Weights of a small image classifier.
Model: 2.82M parameters, 32-pixel images, norm batchnorm, activation leaky_relu, depths [3, 6, 6], widths [160, 240, 352].
Data: trained on telescope images of galaxies (Galaxy Zoo DECaLS), 2.8 epochs.
Rows from block 9, named by matrix and row number. Each number is 128 + 32 x the weight over its row's rms, rounded and kept within 0 to 255. All counts start at 0. Numbers have three digits each. After the name is the row's rms in percent of the matrix's.
# b30: branch 2 3x3 conv (model.blocks.9.b3.0.weight, 132x88x3x3), inputs 0-9, a 3x3 kernel for each
b30.0 097:102089105097072159102123121109088142142060103120108097121067131112163143151146137062110116111141146106102137105137167087180205135155111099130169085175158108179068195175184192163162161120104128144119141124078132086046123132081149168124168156179183165125159130149099186169
b30.1 098:115106152199155159101102107111120115129109124120105146109088108127131147211137158109100145095147165150158100168110123091112155167181158113133111160116177153188117130102112120087146158087145137154136161138162143122089164156075166193081147108140099069127114071095162075139
b30.2 108:056110068083072067145146076130131090099158154186130099109080141075088048144141093114153124121114170141114137086059071057132102113138114096130071130077088111120113114058052108053106120145163100092083147130129107158153141135126108130188176121160132136041135078148122052083
b30.3 101:166115078176190141117130153128184141128086114105088071157153115132106090119118114137108133078095095154142114132137124116095129101081152193172149161108147074140081124122148163088098103090152143170094082132128109146092135128094135159081151106116106166110122167157123091151
b30.4 098:130164154150186130141133151119174110133107121162160094103081102060084123123085173142135106113067130137151063089148123077142137097137190127145170131164154166189124083076126119154122139129108135102110137135147109108111153092073099140088119128143082146149140142148117130140
b30.5 096:176092106108111082088127094165107157135113122102138087174142119112145103169146123146168115145126151132153158200155119213154093183163121123154076131115123124124134108166150120170114171167114168144128101147060129151072089150119099148116138162179095123123159179117099133116
b30.6 097:181163120168134095123117167171121143166117121154141161176151108107174117136160150118072053129073112144102132122128123138138097132084096144139112114164111138088112148196164181129186062066101155143091111083121079087135136085173124096096192173165139101092150112112118134160
b30.7 100:150187165149078089125129109129133138131125092143136115156115128170093092170150129164127113113209162078133134178128154075154110130079135133102108095088101118086110135122100149151083159085055169079056127077054106126138104170174121114116138134124202199167110126120111097135
b30.8 099:068093147059136127135135173118153095114147171129119128141093163078133095105128099113122103148078090110093053068079135162086112115098136097188133149172176126152185114081096157164122173084082118121192128219145100135162148092121142096097162091129126084094109116136145143150
b30.9 094:088104089145136169159098131108109132130119131193143140111123198070155130140157073157092081126145141156169130114133133115115163133147061076128084097055121051111080121119094148180122161148136152160116142086117111076076168166109202112180148153162093155153169161143101133121
b30.10 105:131134122126076131124122107157148165173157166126121159126091129148095107109068165109170168126150131068152172086154126152113089104122109109138131078127115140121077105105073132098099159139089077101142112125144120131161202217177165160131142130174072098106089055083086087057
b30.11 095:130128175116156170144208138078113130166152154140175156154115114163145084126147158111102137155171177132084132143081094179120154167192091146134087097165117164103072149087125160122142171136141123106084068108103125052137139140146151074160162130144148087112147083156124137108
b30.12 101:203164103101143162063093123143131168145080120159136158178151096169170183120128171146145195157169098177107106202128142161109134169095089189122135184176154176128089174120156116090119145133125120093139145151138117135085077130162093111138152145197048102111108170109176164150
b30.13 098:110133058119116097127115102056112072123083030146071102115097129141191102169111102138144167125141162150114120144090113105072089103135161111131068101133115099104164109130138148087115180097114112131102164128098140110093157124108071114140115115151113133142127135077123085093
b30.14 099:134092140121168125125147103136126136112164124143127117118179107070155086144095085142099103136174146171129096119141166130183132163166142076079095080121155117149180162120126105194180120140132079148149097102125132143202170107086082059099096115057122116116090095198143111153
b30.15 104:173125112156174123133185157176112115129123117072162151123143140109102149194094159111105142137105112064097138120140163136207163180149148146173121118155156117091087160163203143103103141123163160154115144152158161086189148075122159131076161104158121124129143179115146168147
b30.16 106:088127086120111081097103129104142140134111086136132108103140113160144086130105140157060066079081050088105091152143106119110088168142080112166174167152124153175189125120118175136069146148104148137166197142160162122144060109129079082104112087071089113148091084150101114183
b30.17 100:107085167150107130105124110132089088103106123092166099150156181087125124166110187071128089157146194125080096087169122106125191178141143070110115050136064077100130133063143136118096094117100056115086062080135121134153186118155187098103202153090168135179113152152135110148
b30.18 096:137141080190104120100116117096093108136142138178144108137200129181175102179208097110050133113140156133134123147081109156110115159175142084137166115149183124181149162146149193161120182141158120127139127136137139157146140105092112152095087064147095119108086065074174142157
b30.19 106:184127133145118145129137155125128143116114101149113078185130156168174169206162100146174159120154143095126109180132141162098096159130094125136082119146113204124081095158134087111124106140131125165138163103110165147103094140161080159135149150113164173097090196156115124163
b30.20 098:063108162099070133167110077130074125127063094113120090122097171167121135144178114170143130172133110126144118075161088163119168153188134073054105073083151134127125114103120186090172119135177085139098110143166129122150070131064110136139151119131079050156139134101113125078
b30.21 099:087179122183152088159126093136145088130158085129120093146114136148117113166162136222149166152164106119154114166154083154136094136170084162165092152148096166128136083159116149098159148154130158118083167095120165142101134081128127149119120083099137130146084151151146129140
b30.22 097:163143088155125094110053058157147116109143167138106085138145094103155113130076138154104076115154110099089132099053115130085109147128131098097137117110158148101127103138114137138105098137158154148095158113120122132099150131126115122073116089078046049108116094142114133112
b30.23 100:075145159077129100114143123149133160090098158121212191117081136127118150063101120175093117132096107110092070127107080109104126115072122065085068119127138088097147096091096089131143137157162082088074096110138135156119133161171175144092112176110114136120112133119135096054
b30.24 098:168123095061150114150149102120154169069115147136081137176154095152150124118095157105072140132137140169144178161098158144169141096104153175176166143112150139086085132097101154141132114110061164203112129128099097123146188116129131175184174174154100131123200168155115138129
b30.25 102:106097137070083141107121157091110166116153109171105098109069094097110094086056084179154188104186119091093144159111150108119098146165165118086093167117162114164170107117129139088099080191182139147108143077105146131071109177167120160114061155175100094129105104106134108144
b30.26 110:161179148134142105111181146157133167109194132141107110178159131104119147183169122149149157120164134152148178149096101111158164154182132186170180143168187106110122171115114153138086176156145168185154137163195136169165147108084106102054173095084150076129170115095160158169
b30.27 098:147156077186116143118134093153086139112114119110134166116111074137109131139124113089123168090097129086122101175127102151130076080091138184197085145153078186149108139144119107108116079144165125137084165117100126150136068134145090193149138145165120104120132146104117108141
b30.28 100:140133117143151162061137171120155123125134118117115154131183098144145170118156132136173154079092121057103125132120068123119143113124108147189162147155132148181137136135100135097122183167117129167161181107087190126118076119132074109090096144123136137150148115154114145117
b30.29 094:108089170098153146113142233098158153100157127101158151097154122095144128114074148144079106121150131105143142148129096168106124073138093085187132127090117063135105131141107159086120120119109130084099106139098133097115150215143106173162140131096103114117080092128085120150
b30.30 100:136101175144088161168066081142121138101132116119093077152104151159133152113113152104161186121115114120107064128131172094134099101097143121091174162086163125067120075086096062037167119091150105086128142139147121130116093091130093088129198164113091164061106082136058125155
b30.31 105:114102163130113150131133113088071104069117155131100099106136183198132139116134086188098151169194166162146183121100124148100092118127149071070143097127116130163118161156156086095122156101155080065124107096095152080131142205130112132139150155160135140158087120087131155115
b30.32 099:121175128097200176097079173096113139090084176074112149191166161098115158132119116191180132181175129107112117115125168132115140177117116127153139135118089172145088140169108118096106167106129081092075129161091153134114097124160134127100150180168074129139126139111121168130
b30.33 098:120143062109123144136125157111181097134103163154162138104141061155145122120186075102166111155157140141079142147142074174144129120139158136123105153105167111142115143113125184100122174168150168125168180143142131133092143094092110116106116160136082144080150170152138119123
b30.34 096:175177146185150183155215144139150113185132099191200141159104092107161172134156154094143148082084115111101118148184134126171158156126097135102090118101117118155094107118152119108128138126154141165117118114071125087072138088104092089129183124130133178122125174147147180114
b30.35 108:083103140088115104155120140148158128148135149126087175135112059082086109150164134094191125148147163129102149122111071126147126126119088128119148130156174109138152071098129067108145130112077109075110112157119090070176150127148147127092144126073058092089115122121072084141
b30.36 099:176165170172138134135149147155189103104119086156134094133102133131121130141140104077100103093123124167154163127102155129165116163168201117108122176169132102091133144111115164135121150138117122100152142152174102138120159100153149114074108158137134157121176106152118133125
b30.37 100:206113091165140099130056108115096098116109128115150099180162174160197202101185163156154106184172125168135098139081106148102176146144120108153132094145147149129132189149092145107074148137135123113163162134157130079141123167114158166168185105086136127116112088169165152101
b30.38 107:137181186117091163107105143093136147126163151088131094159136112162176165145148157121123099156093115119135141134150157088089100117118111107114134096113135061129148133130198127077137063085130104102145094111167077101100136106105197127118162161165155152179135109160126113084
b30.39 099:165093177180137134123114159113069081135085073142154110089090136175125103163173064077169165103157127112149123124084136135144072123109107169124065124127123158098097063090115113096123139117097136141113126130099074142108080104149082158117129154102153153101135162168156190155
b30.40 115:113173101142108107090136129118149118122195127152116138066093123108096104088098092108099150130138136095143100091110116080079147105139116086062081130089113142145123114088110141088152100097130092127151136114137098159116177178179166148157149146132104100110134077121114085080
b30.41 101:140145062109102164095170108128147186128124116136042176118177157175177094169136064143125106132131095155088082127093125167154116116137147089123143068140050083126081122139178104104126126122070107152091124124100090153131132090081158110118107110100130124155086086153131106126
b30.42 095:106161149079106088113147110125080183121101143093117077116117149122063063075118174168128093163149081059163124169127174157159152144151184077164150090133144150132097062110081116128156116148116108118083062119121142119086184145085130151147132114075112056102113141117151126151
b30.43 100:122082130099104151099117104126174109140139116078155157100121102171095097159157164107129178169166129154188134122140136142134123119158145163127089066128129121083110106118099108095102150122141129117061129103096108145145196181163181169111156117102192155082164144087136099108
b30.44 097:131138111090097156129123102065086137118150114120150158134141128169137140086151102092143171139147144105118124198154180140133197114095116128175116126110145128118110115133165147102134110107142108087105152072100101095125081100160084108113149169153153190180152159205177137130
b30.45 103:143133093175118143111114092076078133164156092169111144126074123111065133175110099169185188177084114125055107105099145125094095183148133116093161181129109154116095172140158110152154133138146162124124149136132121147123127145157106102130115114166101133116145097088060168072
b30.46 102:092150186083143156103072151150137163107123181133164112103122088152174140178149161127177162056091157132133158117119182122179121150131182064126089088121147139098170134140111132098132091123169090118143162159125122126107104085117154080082167101080146117131102177159125149123
b30.47 095:126090101102068138114152112086079137162121107160119077078091170117130167138148159146123189083138120143116133123080129081128095110118142180081116089087142111154127099112130113103113144177170169143098093106179120117054131124122074148164129153149167120116159124163186139106
b30.48 098:105092105103143124072076155114154105186144157162180171130172169125129154094149073223138135175187120122099085138141115128135147069088069048083142092095098156118130125129157136184163148154165067114089129095135154134097118127187136102131054075170138119077105157117135128116
b30.49 103:136062095127084128143144145143075065163118136128142177130072133146145114142094146118105141145098177078117125138075114067105139084071084054075077085064082071135114089144087097141134093144137110076092079059134091155116182150170164113134119136126081067148120090107117092067
b30.50 094:216200108174133089118155142140147132091155168152147175161127155156153095111111086141162174153146124145123152169168192116138088176159165125140124090160107157071135136130161129108089100147092142163084123135155109111154135110111122181139110066148125075154124129095074113139
b30.51 103:096136162108171150129091158077078098128158135127127171156077059117120078160105100082087148149154110150119132133170119086088086077107138160135093179139068130096154125085081088134127071090104143077116105150123164124129077074082096092097182110146153177146152162133152155104
b30.52 098:102096114048116122093089078086147135121104132131103139112071083083186098116144060138138139077083130070159098114088183116137093114128146065118147169096040182096135150138132081136153132104168170080144115142167109159129032144131089089125071136148113175158102168129146133171
b30.53 099:136174179191189181123155111169170113193167104139115183156204166144105102173174162135128137129134115150117105161111111168114144181197108135146109163138113133131130095107145163178163195122137130116107163138157090113142111143103119129159135117116127165130155097146146118119
b30.54 103:115128085089132112090098103134094069112107118112164076159199150152112132128160122137147107124138191170202180175185088144118099116095076134161168092102111084109102165160157115100114095088104105098155091138089086161118137112126121133131162148186158135147108131121065146164
b30.55 095:112098128164134171167119156103155192142106150159149137143094165096149189136156132152187067138158125198157200070097088131166163181094148121151118141101078077121109122115073122095134155126135116098142112121146115111127116166128142094085127127116084169145170094132106161144
b30.56 096:082158164136159089088132103112134054116180137103118128139109093120148112123112069090153086136165094099155088162129112130091111186136128112105104115155123120116069132090173114110110104126076094111134156130120153125077071099132138182157101174108149127132162133123097147152
b30.57 097:120133108117140113172149118101096151102182084146176124054130117116075137188097175115096114170079057162115130160079094131129078186150135098144160111110175114126164150115198158099107165149123096139105157147141095117190128122088117120105100104171123146136110160151143110123
b30.58 099:128158112150113090109140104112175114164171185167181163142159112147106116157132170156131124208158053102141094106162107110088107075155153069099122095090124135138144106115137151199182138187151128135114066125141117130103124189091127129132143099112162102129062079069109131117
b30.59 099:092124093147141092064111101120116091153147114102146145092122107094136082094082149080104154144168082150097128138104096162161067078128080113145090092146101122066089137103088149066100150149148130093084065102059160117093085084135086181117124160107177070081148113141114127123
b30.60 097:100142136127129103163085110099077134124118087128110143108085116140057120082060139113173119124110205059137193072083073150090128133119134135130132158125123104106125106107140113130152117155155107099142166103081133097144117156185066095188116155140074075067115133153106120100
b30.61 104:153147159084077076122105112115157139168145118140117108061144162154137089111127075170106097088101150128148111145111140156083123086066061122181092149108080104134111149155158154119116113083093168165139122090060145125064136096114138105157124154152091102094101120091151172104
b30.62 104:128157136141166087179163144159118089176157093084136080130139159117165206208161152136055090171152101191160131120105143095103158137094112112116111135118072130124137137154133176173181174098098092092156122044106095147129110164096189171181130132166156092159161114138129126140
b30.63 100:129103161110159151117181176143141063138081133107154117079090130085076121112083117126109095150161172158206157121132146124163182172171129077117106126111122103122168116073118127113111132109162096088165094143134130157167171177113168124110163065124172081103110125171081110138
b30.64 100:126111182127189140130081157161162097098120104130122098124188127159204187129123105154097093161096096185120095142161139116162144098112151085169095100145082085137096096124127165133146131086155080133135078128081152090129144142112102135091169190146172136165112137115135122103
b30.65 096:206170136182141111110161118155172120123145132141136102185164094108160122148110103199149089163090076161151131138176135185151104105124069135157153156148098166123107145120094133103119184112149113129110187099112164135106118115151085132163081122095114162131131123128084101140
b30.66 099:109139155111150134160096058126100111136140127108159113158150080067124121151119051052135094076087091132158143136120096064076060054113088173127165167088115087125105124059132096144095070085099089163167113101105085104083099111145159105126131134129109155128123142098074125097
b30.67 095:167115095149150096184128133159137145133179170108197202189093125087135110166188168127196077166108130152127115151151079132104196158158159145116105188126078148130177123119132105080145140101105155194141130133164091159203082118098142085106133132130112134120132184174176114125
b30.68 105:098199192158144192115083081127103128122093151109127129083109138104158159061143115141143117119108102076136080135144145096079151061088174121129163130151103174143073126107119159079115071069138193099128122123091099077114089149173104153144089171111165177186132143114114186134
b30.69 100:124093082101097139137115143133166084120122125187127163172211139133114181144187117116110081151102160181158123092125117175114143148175126127145100139116111106122083133100117163184121142131185123116112149074144178132170101163118124155167088117158165102115092180107143129207
b30.70 102:158156111151088130162078124159138097074087114087109129173179118184183130178107144139125156141094138135117129152132190117158112145113153097126112126068115143144087132165119126166080138096164084131085119123146091086054159135152181143197133179127093125143064123099119109099
b30.71 103:080126135124103131107118146143116142114179099178153165116064098101133080120094141168126094147152063155145140104083107063156170117133076122124139087164174109135185078093105124159143139165111097163132148130187157161107077060131102110072108107091125088108138084072152108112
b30.72 097:161134133071118099170144102183102081104127145159104144168133117108114148186126057114098157145123145125088145175110165136086109131055093146111102102132110174151148150121123143155103098148149151114134152124117110159086095034120148071168082159151130135155103149209077093142
b30.73 098:141156143105178132105112116114201088123117121108160115148096101138077074122133148108124123117105076102129155140152154108126116095115089150094077173102083140133109155145116182153139148102062096122078162107145081135105160089119138118151163145142145152169137180088143165073
b30.74 103:078084128093145137113103118129086080142120085175150134129123134121100110180143128166109173171128096190112091170153132146159134133129126114093128079144126107119083164204160129140123147158172157094082131158188162110151155098148076102122040090142144088151167161152168152147
b30.75 094:167116190128139125121109156128094129084132133132114146141137191037151189086141146135151152113100119095104089135092098120076150084152084164138092092149122130120145156123144133102153079108100182121115156138125142164110136107099102138072161176141188164098132127055096083170
b30.76 100:097091135159144115143089114158135088119136116118170117138096154130131103136133133140177114139150168169148161041110127088112178157121172135138125110142161103096153132104150062128084124077074097129140126096126086115121138162166156152155092157126156138084132124152080136125
b30.77 096:153164172120119144128172126127145152126105104112131133114125146137127149163142186171078149200127154169139100158176162187150095157125099118104090083151177099096131123158175156134087132131125143128089134154158128092148121107167153067146120139155175169206173129188134169183
b30.78 101:091105123166170130149143193072119116158123089116169173139158184155162121188147147083152119143172155125147162132159152109121153178122180074126097128150139093182110102107186104150147118103164150083119109188169152176107126137083144095059151102089138135183099116189116188155
b30.79 099:131125180110082083126126087077106150112095128126101063129136140094048096084081119150073121152122177151100101173177094132141110071104119071110115127144144126099119162133115175104153132163104140072156118118099086114170168092120157078117134096089118197182168117158156154162
b30.80 097:092080106099149112151119099147164145096149141166141113176135097172141159134124186107162118165125101194197131118075144111089094116134108117106143089102100101145109156143131185168187177182138138167169103128135127073084121083075178122108189155087183148082132157102133082145
b30.81 099:161148096130163086134154152132131167125097163135142161126132154128111113108175134161165098198154122166129095165162095136150120135177157093132146059123164144126135156101115108184067097172104130137194207133137108129138169070098158077127169124126108085076132135110107148192
b30.82 097:164096076121091100147090118118133124183176124122130169145087129090085035124129093147224143124189141162158170085128132106084078124117097113099111095145143159180162166142109096141132122149124125122084135132127112165164128134112098090137170114132088134136156082085064097130
b30.83 097:149201152138179164182131171105161175069172152138121174142144161140113162142178146153164108108106084116096064099182113169185190159196181096085099143165119110171121150119172156122164164191140081137161108161125062125125151084148142181088080151096173052070130079125105106145
b30.84 105:123178188104181154169077161157125164139127149068092123101111177134163115125106079161125158160110190154155164167166138176162110129084057152157147144085110085083127141125132130112110122079139108123140143102128120156125158101175151100134159170145153124185139125159126123136
b30.85 104:124196137141160178152137134116171135115162149099142104151114132161125103122108160127153149098120141109097070119143184148189160143155144153161142096146167135169137171167154114114136121114162101181171170121143174157175093077117144092166084118102091121166151176127108126144
b30.86 098:094140166146113129131157049091125138120079142175152079119174095123133105101152133172146119139178128184114086128173143105222159146157078108120128130100101174077141171102119151152091080093157090170117144125125177171183133083115090136068138120145135182160157094130141072158
b30.87 106:099093103168162132107118092101101086100096093124068060102091122142125147168149130117114140192157145166168132118135147114101115083098066131092063072075127070118138121060108128164128144138158131120080086134108092132055097115174129105153143173136117159084137129120153093082
b30.88 095:154139079123124144124131140070140117091120162175137085110091125070130164123140104105138159106108128144124159156133138151160087123176140081138140168134095107084142149150154119148130063101148120129176126172154178170080065118153088084090127147183127122151084174163113153125
b30.89 095:119124100187136161151143146117140080124178086151187180156113100123146110102135140207095105162139131137094141102140144170112134110141128142172112140131116113206138106082131151119136148126117139136079089131082142099132155157054101089103123137137101100141077105096140161140
b30.90 102:091135116110176177101087173079154165111107130138113129089109126128098145130126105149217166143144133097166164062090102111164155143135140072123144111104084067136144119128159091140110099112135100098154101137158130120105112204157156154121143143132079123120102156159090100165
b30.91 095:133133171174167179152181107111119109122150173076123129121150131161140085083138135144161117168108105168115151162169122103154084119128111195127074076143105073080079148103108117135135066106163148102125108108151179177107078092067154074145111103107152162097141116113144119152
b30.92 096:107125163104101099147160149079145142075120100117130137137074142108101135122076141072129176083162164092130127091087173065106160108087120135125131172120126128106113120059134136144136111114091134100103159054143167118158124125063141124104097099069094139087124113175094076166
b30.93 107:160134161209173180174142161202159124191118127143111135118162117178168123161152169145066100094063095153144148131153144196153131177140093156146161156116173085137096153187123168141142171138178156110148154072149156145081094102128119143147142180140163107116153141163159140133
b30.94 100:115105108144122112123162143183143123130190193099094170106077144175154114148142187118115099111121145120130137093170131154121078106122145098104073156118135086069098097139171132111092066131121132127092091060135104135112158112169159084148153150152065107140124100096143143167
b30.95 097:153145153118164159066114083136144135073144132137129142099145199173106119128149123124191154188125150098099159112129105124144138153170097132127100140125091147079083138158154130048115123129164108147108136161090130090057139120164106182095075132122141129129117147150137096119
b30.96 101:129165157142187162129118103140175159108180095089147086114173127095130133131124120095097078139091114138121135173107150172115161069140137103133180115157119116153120115160109096182159094153115117094112173174189122171117165128088164114089128104142119115114156097180116123111
b30.97 095:148124129136106058085098106102161189066090109124128132183140086108109092115072085166169135128120142116100142150158109171164116139085126108113096155136101122067108125156068101096088104104138122113128141165095165154116109113147090086106100111110149089138089091116067111120
b30.98 099:116150113103178113078136186110114129078186140088132163148085107171176158145143191141090139087127120097135144127187078112125127088115112129164138104142146128099113187143119148143091181129127129107081133163117111146146160121088210135094179179077084118123155090133061165154
b30.99 097:167196205121167125149106114143186114153105181143132142106118162177139131125059080163171124138113103077153104171138122157126112128133171108144158120159118120058119115132120136161163155162139097149140111157151120121147174202143201191135172144126163092077112127104082096169
b30.100 098:077117151141122070142121144096092124125126090130118165137106080102094099080120074098081156159132141104143096136071091118084118139067139151148106141093135139131132109095090117158106091062032136111130173132154163095127107179140086158181092114129146174133147142179091076100
b30.101 095:093128165067142125074132170128132220129128131065106146109105114094149183105114172129126098099112103163115154093127148089118136135130097150110153131085131066120108138099163119118135145150115125159113101145140124101074210133110186168152156156148150139063127151122117158083
b30.102 095:209129139154151163079085104128124081106168127055127086112143128113101116112107118133102086091156166159144117172068143135096176113155134153134127108126137188154159148103130159149095101175135152146125157171118126080147098132068160103157111078154117157119179138148124119176
b30.103 095:135125103071057058167081101198168094098064141113143114165135125169081146118118089143144101090187136123169096139127138126130118097113105180165117168077110131076110151157140146112118168108104117137171116093138084146141147112084162125134100135118126143135085122108128176121
b30.104 097:127077166136119146104157127151115121145098186128201139051079115116066115082135178065181169139163188134132182123159067154110125157093122161103116148105088096133104091082101089070136074136147144142200062141139046128138118190094183195168187121187136138138126087086090093114
b30.105 097:079104168070085081087141150095103127090159114067136105102135088115127146080153108180147117183112140132150100116153078087131154063112066128121120129178167143182145143140177165101155113085130118095103103147100182149173191165095159071123122169079120178147088174162073092103
b30.106 097:131140184075048173088123161073089151110117161078070155105126130149149109128173163190134131110130130113119068123108136102150123093144092105061057122137146081105125165158134119074157157098164060142080126108135080117091170169093118183138103171075183146147098119096082095129
b30.107 100:130149159087123170129111143112125088080142147134096119105156110126139121122134156172106125111091141109179102095111146125090068119126104127103116111161114161124121115082066129104120089124137111124106171111080104126084106154135112105143135140153080144094121110096108182179
b30.108 102:089112118160138111130140147132132110144121168099156130081099105165096128150161119142088164150142134128140062141133116147116132155113174102173174161128159163124173079103181131127109159143152102122145137173190082156131158097062115145037139047054139086120103160131106143179
b30.109 104:129143152125109083111129112148078080117140137147130126147108120128112094127118105148086075115076152164112177121124168138128132096104118124109156051115066125083075149084084142148097121132111111116112074051123136079114177169159178174160165119121101097118135099149075098172
b30.110 100:141114123143126094145127117098097124125165162118117077143120186122128139083126149124190111137117132105128090102129133128116112136077134091068145161148105128068142167133182094111157163171116079140121101118130126125104202147147167177176172138163137128132142115160183105111
b30.111 113:063055095059075093086073104143125084169109112163135164085091137105126101135083163098163112130131130074116106100105101074113157113133099104067109156129111119148177098091069143132093085121115146082137105112182139119105153187152116106094085071127084086072116135104091064078
b30.112 113:112127098094158102091099149155163171108153172143162119110134104138162098105133115191168160118146133186183151119099071169128144164152148134160191144130137109156139150123168150165147178165173147173145120124117104179150101066045120071078187107158110090123098084108111122141
b30.113 102:115133140157128095110109112112130118144137154112118128125158098141123087167170167145168142145138088153126134142152146120117160123107154097108124118146188129104147100111149100173121150136116169145166154104169185183122063093081103084125148159082130174156144171133132116161
b30.114 097:167152170084116111149078129171155127130076124115167100164180115144119162168073163185117152134102146137153126099139118160201174145111171157157167149159098077088130191142104168134153143105107139135140089093124091066093195147082200096165185203120111097133132165173124102136
b30.115 096:093092125163085158082124115116099170073146109121098147121145172134105099109118132096152132123126170071147109096183155104136095155128098103122143089109125154115100115085130074143118066115138153122103116103130153096173094108141058091115116152047112152142101146123125133092
b30.116 096:188167127142131163157071094145097128135109157169123131182124117166172121101117099146151186132135085102156116164109159147146172145154094109159124140109103106189145095097168125093107116121106120125081168150136130091085153154078137054109146134112108127119147142089096133127
b30.117 098:077062121129070111138097094150120165086134111160153181134091142189138146188183129147190145116115129151166130097148112153123112164106115143145162132092080110154138153133131080095164142171088106113141088121146101056076139119161091176094160100120088118144042098132147077047
b30.118 103:102161164119125175166133145176137103157136135139193120141097114095101087065130097117102187083099080118124162133166161141153100095132131147128155083095108088113059155128062094144161098114138134112108150141157132112120165155123184130140179190202082078137141109086128107108
b30.119 103:166118121180193136084158131119148202103165175105096133221183148132141146124135149178134171117120141149103104123166118122122172142135156081131147070124130112069124152086115113127140079142137118115120139078140055110101176109140148084125208137156129114173114151163087169104
b30.120 102:201171172146141150103149079158134091176105059132098097132075073101139088117131080158171151152104159142120132151108108102105096113139132149158115171192111112118108084118106148147102122155145196125089184174109164113140118142110113112147057112127109118116087158098089133109
b30.121 110:149170138069113172100134098147131107085184162142098120152166169119152171141141109142147126114182136165158140119114139117138119156135091098090064084107068104136088128086099122090092138147127074106110091111117139111094164200177131194209178155163179091124110128123119137111
b30.122 101:104103170132134111123141146074126181152097092115112104142094116109150161152164148140116140113087085141161144086102125096155111124163150084025124112086111088145119126094199077160157140159155098120150094109120087069094164135173166137186166101158168182163089146142121102144
b30.123 101:113102165143169105112163107172152170110105119142127129145128124130177136196146116141169168138132161129130145161173137134132117154102165169158145185105097168109120086099129155081137134076067159110109128174076105123136122178145122137147167168179061130076130108123096118094
b30.124 096:075107120141112135147120115154102116094125122137083080081135079115137131098099156121199120145131115125194096177181203103196107073152080113093131058144141136103101172193142178127145073139065101100063079115115085079120131117068189087125110081141154130166152176189189096206
b30.125 097:135084115120158098123083111102138160184111109134099107139126149078163133156159071173126164178186201150062105110114118091154052128106092150078122107091089107171130116082123124069167135150106181112111114125122135101125101109131132133158140148132115077091114101056131098074
b30.126 098:144142106184110101144146088134156096161143129130119163154191169157182124175165142185197143121182120116152103139142121194172108158221168071085141104116126142182111114086091118150140174114111153147144134108103118094112142172116121158130124121121135117190100106146141158168
b30.127 102:193118199103150173187130160144098153121150087180132112153114134104127165164160154113159174085173113112150109164163108140152119123196088131152178177125123187147190136131094115111103181121117167184141158156107181130141128158135102127116096111124106146151090143157176164109
b30.128 096:120150097066119055133090103130097141093082100105079095155109190178119134149083082206179117168160159128092148097168127122146105077134117128163168110162174112132147112110175099118165117133103063109139155089134116080119146105148129171138165189093133095135196089171112124103
b30.129 098:109148188088098117070090122142148159169138162161092135184136162118150093090132139153145121103133115072081105128138205183146139149101105127104093141104110171098110127138179176078153143111094158142141148136071097076096138137142059160111113150149141120108167087129097077078
b30.130 107:210139168170185175114143186138097147135145174162134158166169125127171152130111153093097099131082093105170129128128127164170144152176148147147117149143153109189140165140144117124083093123072119146136152143128146201178105139081132091064114127111108134168110143145128116153
b30.131 100:162081126158143136125113103110125105101107103116132128118124101092150151152079098073115118187174120157132171136085139096133112112111092074081046111117123122135127157087063161174104180179142125149106107153135139154120129103145100160168133091150082164097100107127172197155